Rows from block 4 of a small image classifier, named by matrix and row number. Rows with one number belong to one neuron. Each number is 128 + 24 x the weight over its row's rms, rounded and kept within 0 to 255. All counts start at 0. Numbers have three digits each.
After each neuron's rows are labels from the 100 images, of 14848, where the neuron reaches its highest value: "responds to" is what is common among them. Only what is clearly more common there than usual is listed. The data: stained colorectal tissue patches (NCT-CRC-HE-100K).
# fc1: MLP up (model.blocks.4.mlp.fc1.weight, 512x128), inputs 43-85
# fc2: MLP down (model.blocks.4.mlp.fc2.weight, 128x512, transposed), outputs 43-85

fc1.397:133151117140122106184166148162161131137134131113114134118136106101113149086146122147119091111108110162134148131131144150087144138
fc2.397:137146122082107125116121071123158128155161154152121135146088128103060092149129115155129125140083127093095137179103096105140099096
responds to: tissue: debris; tissue: smooth muscle

fc1.264:128082144139094123161150160121119127102128120123139159137163154104149115136114134153092138113101161164155160112084145113145076113
fc2.264:153131120106082147144119132195134176137140138123090162095114105155151138147138141135055131118146155164116153182108121115152100092
responds to: tissue: debris

fc1.62:116126152143140115143145118161133105116090123171089091100151114106164142119190102126142166107115114169109106141127172184144129117
fc2.62:132119164158123112154130139099110142114128195145132124098107129157121110134130106109144099119152164131159085084146160116137136125
responds to: tissue: debris; tissue: normal colon mucosa

fc1.263:103129142136108092094132096093079123121122123123142171147164116089128127084083122167168161092127087142137148154158130167136168118
fc2.263:128128134133104161142177096129133106112159125088109158128119120125089136107111172174117088137128157146141102125107085125161145152
responds to: tissue: mucus

fc1.252:129098135123154141068074106138115118110130136133150140169097080132121179114133142129128089083143112120131130144126140122112163122
fc2.252:207167123134149100159101159153107130145187120111157104116153123082156145093143152050130114117099157089096117126102143133142148125
responds to: tissue: cancer-associated stroma; tissue: adipose tissue

fc1.225:110167157165137102148097118145093119134111120130115130151091152134125131137195148079133123145133115130140120151121123120167150122
fc2.225:078093122161131129139137172062152114119140062146149149054115107125122139135132158078144130112151126134147122118142165122137113111
responds to: tissue: normal colon mucosa

fc1.160:127130131149128128139115098145118120152157114109146115120136130124125124122161119116114123115057099142123127100161177097166119141
fc2.160:127152144152081150162092116149110110112113152089098155155112100151154132127128139170166078164108173099118110088164110157145099117
responds to: tissue: adipose tissue

fc1.510:131183086149126119125160102150103090134115125096135080146152117186160088148142133129167121146114127104156163125105169067114132150
fc2.510:089149136103117137132122106133095075107088124168138126143144141117115097165107141111155164129113165138151162156169127143113133151
responds to: tissue: lymphocytes; tissue: adipose tissue

fc1.159:109145184192115136133143150129165112120149106121133119150100120112124117096131165144101131134100181146150130172150121127131139121
fc2.159:122088096144116099143137133108142137106149128143127133166136190138181168123146130134158133127114100187166118151126111134098161077
responds to: tissue: adipose tissue

fc1.2:143098143167151146110144133110164080128131126142189097134130073173129118089154120139149123129104145123156155136146116124141144098
fc2.2:138150129097133121097119126129145130134124157130139101162181135094107143131076113180148117139107080129148141134107116153139117097
responds to: tissue: mucus

fc1.64:156101126133102152095150108091125126080117107120149136137162141175136111130150139136120138133111097151145151122130143149110108126
fc2.64:154143094125104132158127140119155146131148130151108155084150124125125109110160100143093126111101144148124124124150150144173213101
responds to: tissue: normal colon mucosa; tissue: mucus

fc1.39:110136120108123108154118122113152114117087138156168116118156118147156112077103147145154143113142121162113116144139101096127122149
fc2.39:079141099143093126086162104141130118096177143156179123167105131122119118093117145133126147166114159119113182144102127160156135149
responds to: tissue: debris

fc1.96:092160133127127132158129112166163150108128081142187123120110145152098156150126120127118140114104153150136158145143103167088123128
fc2.96:125147146168103133123156080166115135131104107123181161170099127105120175105147093112119135131133110124163125149135118152131119160
responds to: tissue: mucus

fc1.42:082153148146117133125176102125135139132160133157161155185098054106112164135163144127118160162122108163102092115110138101145151090
fc2.42:136100093127105154082122122077134126140131113134109151157136150129101073166145136134126159105113088106128173139146092145130097157
responds to: tissue: tumour epithelium

fc1.233:102130143099146125132142134153159122102124180117142161077122159111104150099114144124104106149109163099154103148107127132089146098
fc2.233:136130131062148121151091135125131127122116121120107095126139134138122176123138141114100133111120123132140152100194143192119119116
responds to: tissue: mucus

fc1.163:155160131132157103173124096157144144144076100142157154120180122113153121109185142174157146107150102142119153145109121148155127103
fc2.163:128098131101164130142098165149129104129179162089095141121134132144101148101128138128135123140133169133109128185148095151161160114
responds to: tissue: mucus

fc1.384:154095111160120147145114152176126163120116076111106093105126148108134127156188110122139141134114082171068114145142135166111134141
fc2.384:182128149136124129114083155144108161130131130133130115134168119158186172101158182128152100145114066095140138127122127119104142185
responds to: tissue: mucus; tissue: normal colon mucosa

fc1.484:130183116108103110094096103131146136138100154134112091105144124133117144108143130118160134097145097136162078114115100114108155108
fc2.484:129129125131162114108164124150137142061118130107160096100120129141140107107117093100141126154107123051160131132127144159132201144
responds to: tissue: cancer-associated stroma

fc1.281:118129078120106138143124135120105119101111123150115118143126089105095121111169123128140122098157095101127120108115138103146113142
fc2.281:117146129123109116089097148126156093150097110159149102114126119075122094138141148097123099156092077084071129125142074160143109187
responds to: tissue: tumour epithelium; tissue: normal colon mucosa

fc1.21:118122097089159134102161179197102188137191120138154085139117116130133127107132122142139110131108135137107136107155130176125181145
fc2.21:109130126119112100164129130073148107132095094117134141134130142114138121134135130171141138105159120106135150161103094148133112102
responds to: tissue: lymphocytes

fc1.428:108112132119114101116148109184082117092095086107119085114120110123113112110153118089130170113120155158120123151145102097180142130
fc2.428:133100116129109140070126103147116106120123102152125189178099105128093110117179134113160129133169124128121155128122086105168138105
responds to: tissue: cancer-associated stroma

fc1.200:122109102111167090114130154117115101117138114107119104162144118124071130111112199121143142143159124130144082121115089119122162124
fc2.200:148098134137129102104114119106159129155159109097118095123134107107177121150137155142183102124125131128130114187130152202152099110
responds to: tissue: adipose tissue

fc1.241:157158106158108129119151104098120111097151156130091152149132114137130126134177124101179131120115171130142157149155117157091153092
fc2.241:122176105130144088133129132094125107169111091083144114141108125108138102086052096135146162136097140143135138140138106108089151122
responds to: tissue: debris

fc1.355:135143112112154089133098141138122105093125194129104125089153093141101113120116132162166127128122109105129108082104129120130141104
fc2.355:165121120115135130107142120161123122115135135118153157161105140113132178091103082135131102150141085108126107146148109167091137170
responds to: tissue: lymphocytes; tissue: smooth muscle

fc1.238:116178157081105154139139088175156142097161102133125111150149174126134122089116144146097136131108073156116150164142148137148156126
fc2.238:126109172124102137141072109170147090118141132091116109104122105144137156084134142164115107142139124160062112127163125126180152116
responds to: tissue: mucus

fc1.437:133148085176099142117109137117110121128139090147134114112166114139132131098122138095161121140107076128117115112104154155149159102
fc2.437:142141139120143100130131107135164111102128091156180161115136158142131109134094125135101087107131129168094153125161126094164110130
responds to: tissue: cancer-associated stroma; tissue: smooth muscle

fc1.107:120071097122088126129114088146088148106135113162148152158141191130128148125143099119124117140127126150139106123139158134156139118
fc2.107:130113118132135130164134103141130182130077124104146134121161122137122163101095148124118112108151123156158131118102095164147111133
responds to: tissue: debris; tissue: smooth muscle

fc1.36:125149109125108106110132146130143146101119117162113126141151147096102121151124120133117126141103108134109153146139149123149091117
fc2.36:134156125131111102111103110171168083178127102153117113145113133115104143140156104124159069086158139137134124113077135132170148132
responds to: tissue: lymphocytes

fc1.398:113107099136112133136117147182143147153106152118116110124138135130090112131141108129088142102131113118171134109107141156141079129
fc2.398:106093092129094151133099141140116124163138114115085122104127116086118098139140136136141058131111087129112106119125157132159109121
responds to: tissue: adipose tissue

fc1.76:103184107138117147082100176115131155123154178140097138115130174119080128119110110125153115130101153133110111132149126112151126148
fc2.76:131129130116106154106157124115110117081103125189133108130112103130139103089138111144167150146116130118149082093142136145105113131
responds to: tissue: debris

fc1.148:107137127133099173086155169089142141117160104113142164145139147148159143125117109132132099124136110137163082126154138119112152116
fc2.148:140155133125119122112112126131138145156115144154147146141142180116133123089137092122137158163143115104136144172094163093162145155
responds to: tissue: debris

fc1.445:113114142124155100155146156152068154147111133100103114091118133143108139109116137102122113125141135172132091068122105107146129130
fc2.445:119097083146144102137138098151129108138118153084157123134123167146148154075118136138080146132117174174180114136125096179114128125
responds to: tissue: tumour epithelium

fc1.151:159150118155084147115108116127144149133122161117137085109115160125184133181151094145152107181091129153132144141092143113106182129
fc2.151:130098119153154142108145088101121140126156096116174111095098155156141107158078100136132117145133134156133136154138124122092169112
responds to: tissue: lymphocytes; tissue: normal colon mucosa

fc1.112:089122131146151087102150135138108110120153142085147127130127164138099081146115111137144150109118113118107131116160142135149115152
fc2.112:163114121087133159123111094135095120156122128118161103163142124140113161166113152130100142104145111133163143136102157132116132140
responds to: tissue: lymphocytes

fc1.339:107163149126128121075116123143131115099158115065165096156100167159173156095135082121111118163125126132137133146146146098173103133
fc2.339:095076098105118102093114164107125100131117180129136134174126114106122091137133141116091124190138121141114101104136123129202100148
responds to: tissue: lymphocytes

fc1.99:115126119116143121111115098100115094150128162120061117114134128153154155089132153166141147138112060118119122116110109142147120118
fc2.99:113129124096169133150120131133131131077136130129140172156097103138156090152120126067148117168136124111115142107176115080117086151
responds to: tissue: cancer-associated stroma

fc1.424:109132141112115109139132167112115142148143138116114131085204130132137149126128173095180086108132150123130088128156147131117108126
fc2.424:172113135117134137137087126085129128092097111122162129144100158077119147104121116132141126151127105155151130152133149111141152141
responds to: tissue: debris

fc1.246:151129129100130124149146106150113137126119154115151130163079138149143141127149157107131100124158175161125169130121136139091117166
fc2.246:130148139126084137115131120092107133190093083137140120105097156162138102143135172139113136094122149158097138142119135107129135123
responds to: tissue: normal colon mucosa

fc1.137:130161144138081170132089121130116137153181147094120115134104096135141106069134130125102109119155168109149149136087095133139140072
fc2.137:119106145125126085129131140134164160117100089109154097147129141148179154139151109137111161166148085096103100065165097159158123124
responds to: tissue: lymphocytes; tissue: normal colon mucosa

fc1.406:136159107153054135162137086108131104117158145076108161124117115125127126077108153114111129156080108148134124131131160137122121095
fc2.406:114156187119119178178060148127166148162110163104096151103119146120121101087128111119113103156105127155145111145122174135148123125
responds to: tissue: normal colon mucosa

fc1.321:127096120160148108112144112153136122133112114071138123166145130084146087143166170117112130156131161142158126152083145144115149120
fc2.321:136150128129137137142134150119109152144126089087113126142091154105150158158148144119141135149146084145133103132123163190086108098
responds to: tissue: adipose tissue

fc1.82:101155083137135112104172165150125138082138124077108136090146092120114087089134089133102129166107164119116163122106144141142146124
fc2.82:133154121108134113123146129118162133102099124151126149076132085147089106103144150133107169142120084149098132153103157106142154177
responds to: tissue: smooth muscle

fc1.473:131144102147164140153139142132149119128107106131129116143113137191124141115106133111144161151134108148117141110111157154086097149
fc2.473:134100089153145100129147094097157152092144162098176142119106134151185119121131146098112131159092090150110155126147155135112136122
responds to: tissue: mucus

fc1.184:113154098129072110110079097127127138145139138126093151172139133074120138114161143149124102115066146091123153134119138097152121130
fc2.184:110132148132122117149110175156128155102040127145136136115094108122137162073145154143137157160102136104163119142093116146140103122
responds to: tissue: smooth muscle

fc1.423:131134141121116075120091099154149154110182167166115144106128131135067125098159080133146115112096155117160132135089126132079125126
fc2.423:149129148121110144166113160172105113107101103120122121156126123121131140071153103089161129143093114129183123150109153167121135142
responds to: tissue: debris

fc1.341:142155123120125093125107103114135129137133162131145148147181142133129106137153169146151128118162186150142172094166116089139130105
fc2.341:141140109064143128110139123100124129152170164151124108118142140152092138080116148137148147150097094092144120139138095133113106140
responds to: tissue: normal colon mucosa

fc1.189:126133106160152174131126118143130120116122112132128115136112139109149149117157119126092141122106120165114126088135109123123138088
fc2.189:133138136175150049120105167119125158131145148164114106099113139133114124137081120170163118086122119132115135116100117147138131105
responds to: tissue: adipose tissue

fc1.58:126097123115136180123136118139165115167094135138125131146146156142116165135143161181142173086120111146155149107106116058090110140
fc2.58:168143096119110126154098120143161144117123136102107110163151163141081156104155168133161139171119128100183137112126134139150130173
responds to: tissue: normal colon mucosa