Rows from block 3, named by matrix and row number. Rows with one number belong to one neuron. Each number is 200 + 40 x the weight over the matrix's rms, rounded and kept within 0 to 999. All counts start at 0.
# fc1: MLP up (model.blocks.3.mlp.fc1.weight, 512x128), inputs 43-85
# fc2: MLP down (model.blocks.3.mlp.fc2.weight, 128x512, transposed), outputs 43-85
fc1.349,203,215,91,141,220,215,170,247,205,222,199,220,206,271,152,186,181,162,203,206,156,254,169,197,215,199,148,214,190,237,182,209,207,216,219,158,206,211,169,154,294,238,238
fc1.350,217,205,239,164,295,162,146,170,202,147,206,178,212,145,219,251,132,255,209,197,184,251,221,260,165,133,227,235,214,162,257,163,223,249,188,220,144,212,251,85,174,251,180
fc1.351,117,247,181,105,167,172,163,323,240,183,223,149,222,291,192,173,182,197,133,250,211,242,178,205,217,245,195,201,210,236,224,118,285,152,201,206,182,204,180,170,183,209,223
fc1.352,250,187,250,232,333,236,198,198,122,277,200,225,228,305,226,210,214,170,182,239,222,279,218,136,202,202,241,228,135,234,197,180,237,209,193,182,250,242,227,141,285,194,211
fc1.353,254,279,285,125,230,178,221,202,234,164,215,212,179,185,183,195,218,199,136,137,231,151,142,190,232,233,133,189,200,203,309,171,216,218,181,131,163,171,188,218,195,259,262
fc1.354,242,161,247,182,209,194,82,278,228,161,224,253,262,272,180,189,170,210,127,259,90,262,236,165,234,134,222,219,164,281,156,239,180,205,143,210,157,143,226,203,198,169,133
fc1.355,180,209,130,132,123,215,191,184,240,252,139,255,161,246,198,217,195,214,228,204,231,166,218,285,180,288,233,254,228,188,235,204,158,219,207,188,222,203,252,187,218,223,188
fc1.356,200,212,214,210,140,231,212,215,190,186,238,177,175,181,184,152,165,231,180,176,198,235,142,251,193,212,194,131,183,198,163,176,116,184,139,174,186,177,211,218,217,208,150
fc1.357,219,185,215,276,189,192,187,190,229,233,284,132,240,210,178,155,159,190,207,190,193,240,201,251,161,220,127,227,224,235,247,190,195,200,224,220,193,247,204,254,230,228,155
fc1.358,214,164,240,207,179,216,209,188,120,206,271,173,207,255,260,212,199,214,179,209,254,201,213,187,173,228,192,181,199,225,197,196,187,217,144,213,195,180,211,219,212,192,190
fc1.359,269,267,166,189,224,210,186,245,125,238,170,154,224,254,220,213,227,200,228,211,163,229,158,217,165,195,219,193,140,198,156,162,201,178,218,257,208,172,201,190,159,170,154
fc1.360,204,125,132,164,193,165,191,151,192,166,201,212,177,202,233,207,169,181,228,134,186,203,237,172,228,208,226,209,213,264,126,140,212,207,211,196,209,85,230,198,216,179,228
fc1.361,193,232,218,207,221,219,196,233,243,172,127,159,236,140,149,244,189,198,226,219,269,235,176,159,197,249,113,142,245,205,222,229,240,197,232,173,267,221,264,266,265,173,156
fc1.362,271,98,200,205,260,174,153,214,150,191,212,225,215,167,185,225,160,219,180,187,203,229,157,221,199,196,203,196,166,210,189,191,176,190,102,166,159,159,173,161,211,204,172
fc1.363,261,145,176,256,173,213,218,235,171,241,203,246,185,150,150,147,222,249,251,191,130,206,154,229,210,222,160,221,187,209,181,200,106,190,198,132,187,209,168,122,156,180,206
fc1.364,195,195,166,166,255,238,176,119,170,181,192,218,221,228,191,273,159,163,175,136,157,145,211,160,225,254,195,230,215,212,131,202,201,259,213,191,207,248,277,247,152,265,225
fc1.365,182,216,143,125,216,208,114,252,221,168,187,197,173,162,154,221,196,167,228,201,204,186,162,151,205,215,214,240,204,187,179,152,193,260,196,182,189,206,181,191,226,187,212
fc1.366,185,236,143,183,204,167,256,84,191,180,241,220,175,190,145,242,228,164,264,212,197,266,188,257,294,231,250,263,162,192,182,206,206,214,228,194,104,210,197,254,117,175,165
fc1.367,180,172,164,202,212,197,188,169,237,241,220,186,263,221,201,194,202,167,128,247,181,205,198,196,169,194,198,164,212,155,202,200,220,284,245,186,233,204,240,188,200,228,195
fc1.368,270,73,194,249,265,207,196,221,245,255,258,164,251,174,124,239,236,270,205,212,222,179,203,222,210,218,168,163,185,265,152,163,175,203,191,181,211,120,152,149,181,273,233
fc1.369,213,175,201,169,175,193,215,245,178,190,171,188,210,235,185,205,259,180,201,178,255,295,188,221,182,170,192,196,146,175,233,217,151,191,179,197,166,193,211,215,188,204,221
fc1.370,236,196,196,206,188,234,169,224,167,210,190,230,231,223,129,140,189,131,200,204,237,214,131,236,193,194,242,211,203,204,115,218,192,179,203,199,252,172,202,181,176,252,256
fc1.371,194,170,230,184,264,140,181,169,152,208,252,170,238,147,209,227,144,230,194,190,254,226,228,205,177,171,215,227,211,228,289,194,205,189,239,190,220,185,227,185,255,195,209
fc1.372,228,175,280,172,221,209,135,249,212,225,159,159,181,172,217,141,219,241,169,226,189,197,194,251,246,147,231,209,162,218,212,159,232,235,223,168,282,253,191,129,198,108,203
fc1.373,190,235,191,186,165,194,226,203,250,212,286,194,210,136,166,175,210,237,168,175,186,169,203,213,156,175,271,234,217,190,185,174,191,227,209,162,145,172,214,194,233,224,214
fc1.374,188,189,266,187,282,190,207,255,212,144,142,186,225,212,192,233,210,195,136,202,152,206,228,181,190,220,162,225,151,248,155,154,249,170,192,302,232,126,208,150,159,236,216
fc1.375,215,238,254,281,213,218,150,228,212,255,153,154,210,197,215,154,197,189,253,172,131,189,111,246,219,194,154,133,166,215,202,153,185,178,239,151,216,175,261,233,191,195,205
fc1.376,204,108,138,241,204,184,142,178,217,188,188,201,229,210,199,216,223,243,154,212,223,262,249,184,173,185,263,200,170,226,174,163,216,237,189,172,245,229,206,239,143,173,191
fc1.377,198,227,177,199,185,224,209,192,202,180,170,173,239,204,167,202,190,220,195,193,149,225,224,191,197,223,202,226,227,219,178,263,233,141,201,239,238,280,182,209,179,161,209
fc1.378,217,199,226,175,165,203,216,208,170,285,241,259,247,247,140,240,204,239,194,157,254,155,178,263,220,137,221,202,182,248,238,201,177,230,194,148,201,197,168,148,209,201,222
fc1.379,271,143,215,252,200,200,225,224,195,254,117,148,183,210,233,205,217,234,186,161,197,176,190,194,225,134,206,218,157,281,193,155,222,266,179,134,152,150,195,198,215,209,168
fc1.380,248,227,205,202,179,209,189,203,192,307,179,166,176,252,153,236,143,149,221,235,177,204,235,201,178,168,213,156,193,223,230,172,237,224,236,219,291,158,236,236,215,178,178
fc1.381,249,225,220,195,146,195,133,280,223,144,225,137,290,156,185,138,157,114,208,224,233,283,266,223,235,253,174,236,165,219,241,265,182,214,136,222,182,162,168,183,210,291,206
fc1.382,148,154,184,198,240,199,202,223,161,100,201,189,158,183,168,185,152,223,142,194,204,186,226,180,210,190,273,187,210,196,259,224,190,191,242,204,309,194,250,232,205,196,233
fc1.383,144,234,260,120,228,193,193,125,177,163,278,120,179,148,156,233,236,227,276,224,158,164,269,168,154,222,169,229,174,237,148,181,233,169,255,274,268,174,192,171,201,255,184
fc1.384,223,227,162,151,104,316,223,136,279,241,139,135,256,200,140,214,312,232,262,189,142,175,186,220,200,223,207,72,236,146,264,205,123,227,187,205,137,240,168,66,157,119,70
fc2.349,155,183,208,167,178,205,193,267,158,222,142,224,256,190,218,265,271,230,187,185,198,169,148,192,152,252,222,157,205,160,185,196,234,157,216,176,189,289,157,189,223,191,236
fc2.350,86,154,244,227,226,256,205,254,158,214,132,220,227,243,220,190,241,142,215,254,150,146,225,165,245,146,258,206,271,274,229,216,243,221,246,187,163,238,160,206,202,141,239
fc2.351,173,221,237,228,203,201,212,295,281,228,136,190,235,121,226,176,205,235,167,184,246,144,272,188,199,197,173,245,215,181,174,207,220,188,164,199,244,239,198,163,200,191,209
fc2.352,266,182,219,269,228,240,183,233,244,239,208,177,176,189,160,200,221,195,241,180,233,253,181,256,164,170,145,166,245,200,160,142,215,185,200,171,173,243,231,169,296,121,191
fc2.353,203,283,197,264,154,249,129,235,204,118,229,131,249,139,182,214,212,140,168,240,252,229,254,167,182,108,237,168,234,145,221,182,254,223,230,163,247,277,220,174,180,241,218
fc2.354,260,207,169,211,268,218,169,195,225,171,148,208,232,209,145,248,126,208,206,199,196,138,217,283,293,211,160,180,186,245,175,189,239,136,208,156,209,198,169,200,264,127,251
fc2.355,153,211,214,206,225,221,217,154,150,192,159,223,161,209,169,222,228,212,121,281,203,165,194,187,196,242,236,183,233,172,178,74,215,236,215,153,199,155,185,207,227,158,239
fc2.356,169,199,256,187,190,250,225,214,191,250,183,215,187,220,177,215,198,131,229,204,150,152,218,193,207,164,225,213,161,225,171,214,205,222,172,182,243,211,191,200,249,198,212
fc2.357,215,209,248,198,166,199,176,240,175,234,192,169,138,208,244,188,276,204,260,179,184,179,194,200,163,164,256,229,160,202,212,191,168,230,156,211,199,203,188,206,223,162,194
fc2.358,125,157,198,192,256,245,196,158,223,202,156,261,219,261,246,226,210,153,169,258,181,194,208,264,223,199,165,200,183,219,190,225,224,219,216,185,227,224,172,158,216,220,204
fc2.359,203,241,233,224,237,192,190,213,159,196,166,200,192,218,173,222,181,148,194,171,252,266,185,179,155,185,148,236,179,142,235,226,162,171,185,193,212,216,202,210,210,170,133
fc2.360,239,210,241,184,190,207,218,200,228,231,187,241,174,216,184,243,253,141,194,239,171,169,156,245,192,221,195,199,235,174,138,181,232,209,192,181,209,184,143,191,227,209,178
fc2.361,218,151,130,213,204,177,115,233,203,239,156,140,218,143,288,183,234,185,246,206,197,217,185,190,171,177,214,208,159,155,230,232,198,204,149,161,221,294,219,209,221,316,206
fc2.362,208,149,220,237,158,195,193,187,189,184,148,197,195,129,246,173,197,155,225,229,208,237,164,240,114,170,186,203,220,184,224,165,201,143,176,202,171,190,214,227,202,196,178
fc2.363,238,190,246,235,131,265,231,119,157,187,177,190,229,189,152,224,155,215,249,211,218,205,240,221,203,206,154,191,246,162,196,228,167,219,147,194,233,200,159,266,215,215,261
fc2.364,188,208,237,121,182,184,220,159,190,176,222,197,166,167,198,154,239,143,114,231,134,212,226,197,161,234,253,209,110,205,191,197,208,207,170,184,204,158,231,244,233,262,201
fc2.365,163,170,132,270,195,208,248,139,224,225,190,250,213,245,226,200,163,162,174,193,186,170,163,196,244,220,192,171,248,172,152,145,169,260,171,183,230,132,244,256,204,193,193
fc2.366,181,204,200,211,246,136,178,156,266,248,194,204,192,226,236,256,187,167,140,124,239,195,203,152,178,187,135,197,209,249,191,137,157,196,158,231,310,199,237,194,152,188,274
fc2.367,195,218,215,176,227,206,187,204,190,207,163,173,158,206,218,242,160,210,201,241,241,193,201,236,250,187,189,162,185,189,156,219,196,192,250,201,175,192,183,178,217,255,245
fc2.368,217,119,243,229,162,183,197,117,202,134,164,294,197,195,227,132,211,193,180,217,173,161,172,284,265,273,209,137,192,229,200,139,213,252,184,189,227,297,174,155,163,205,204
fc2.369,149,212,176,145,170,248,165,185,259,170,205,202,207,171,226,220,170,183,247,252,117,236,245,216,196,173,192,208,153,171,244,145,228,221,139,98,207,172,210,156,244,221,155
fc2.370,175,128,210,179,156,280,145,136,216,283,182,147,199,270,196,271,235,250,213,228,218,187,162,240,228,123,205,199,192,98,235,198,188,279,193,273,234,151,225,336,217,214,291
fc2.371,207,167,225,199,179,222,192,224,154,237,210,208,147,129,236,141,203,219,242,235,203,215,196,195,176,172,165,224,221,241,137,156,224,203,251,197,240,169,161,245,231,156,194
fc2.372,246,196,186,156,151,183,231,167,164,215,249,191,194,218,158,192,202,205,197,150,226,236,220,174,195,206,192,197,202,182,229,221,156,194,190,203,171,166,188,293,233,190,242
fc2.373,171,157,243,137,250,215,251,208,182,187,221,214,283,255,192,192,211,181,169,191,197,175,231,186,222,165,212,188,194,177,182,179,211,187,242,235,194,251,210,216,183,216,186
fc2.374,212,211,161,165,190,161,183,153,203,266,172,119,178,205,134,182,133,239,239,159,259,175,185,258,167,244,242,184,266,241,261,161,254,185,208,175,112,176,189,254,287,215,188
fc2.375,207,197,103,233,179,187,178,288,287,252,194,206,166,179,117,193,221,175,208,225,283,217,183,205,275,216,247,248,176,139,221,213,134,197,188,220,206,224,246,242,223,253,177
fc2.376,160,158,230,182,223,213,204,164,217,204,175,171,207,203,190,180,191,174,209,166,149,193,178,233,194,223,230,110,191,180,223,206,243,195,204,175,256,196,279,211,221,238,230
fc2.377,220,161,171,169,247,144,173,220,257,183,244,116,161,186,190,228,200,218,236,165,209,159,208,190,151,220,253,223,208,191,169,262,236,215,194,150,136,256,177,253,212,208,204
fc2.378,171,180,246,199,226,240,249,192,191,232,162,213,128,242,254,164,184,225,144,197,221,339,148,166,173,150,219,150,196,182,228,248,176,255,218,143,177,171,168,111,234,182,245
fc2.379,137,230,179,269,247,192,123,190,226,231,241,250,127,239,153,215,175,140,156,231,246,223,217,246,281,187,192,204,149,136,187,185,208,180,115,233,242,168,234,126,185,233,196
fc2.380,280,171,181,232,186,228,137,243,171,174,204,227,141,195,189,208,167,208,255,157,233,244,165,173,219,241,203,191,199,257,227,194,158,245,183,202,198,172,167,249,185,214,252
fc2.381,199,194,226,216,250,176,109,222,210,224,274,159,166,168,158,216,133,208,196,264,269,172,165,210,148,254,234,148,134,186,204,264,252,175,214,196,177,125,173,195,193,201,206
fc2.382,207,238,238,179,176,230,197,176,239,192,219,178,239,216,191,235,178,169,202,229,182,232,189,204,189,160,206,208,251,198,154,150,197,220,193,166,163,256,192,215,187,170,218
fc2.383,215,187,215,221,241,137,219,166,200,157,211,130,229,257,66,200,196,196,137,199,195,203,138,301,177,202,214,320,181,225,141,186,156,225,103,151,132,167,188,255,254,202,208
fc2.384,139,105,267,199,189,213,149,163,94,209,164,237,211,203,96,198,226,205,174,199,176,278,228,180,144,235,222,122,103,132,224,262,136,199,155,232,119,245,164,264,206,326,236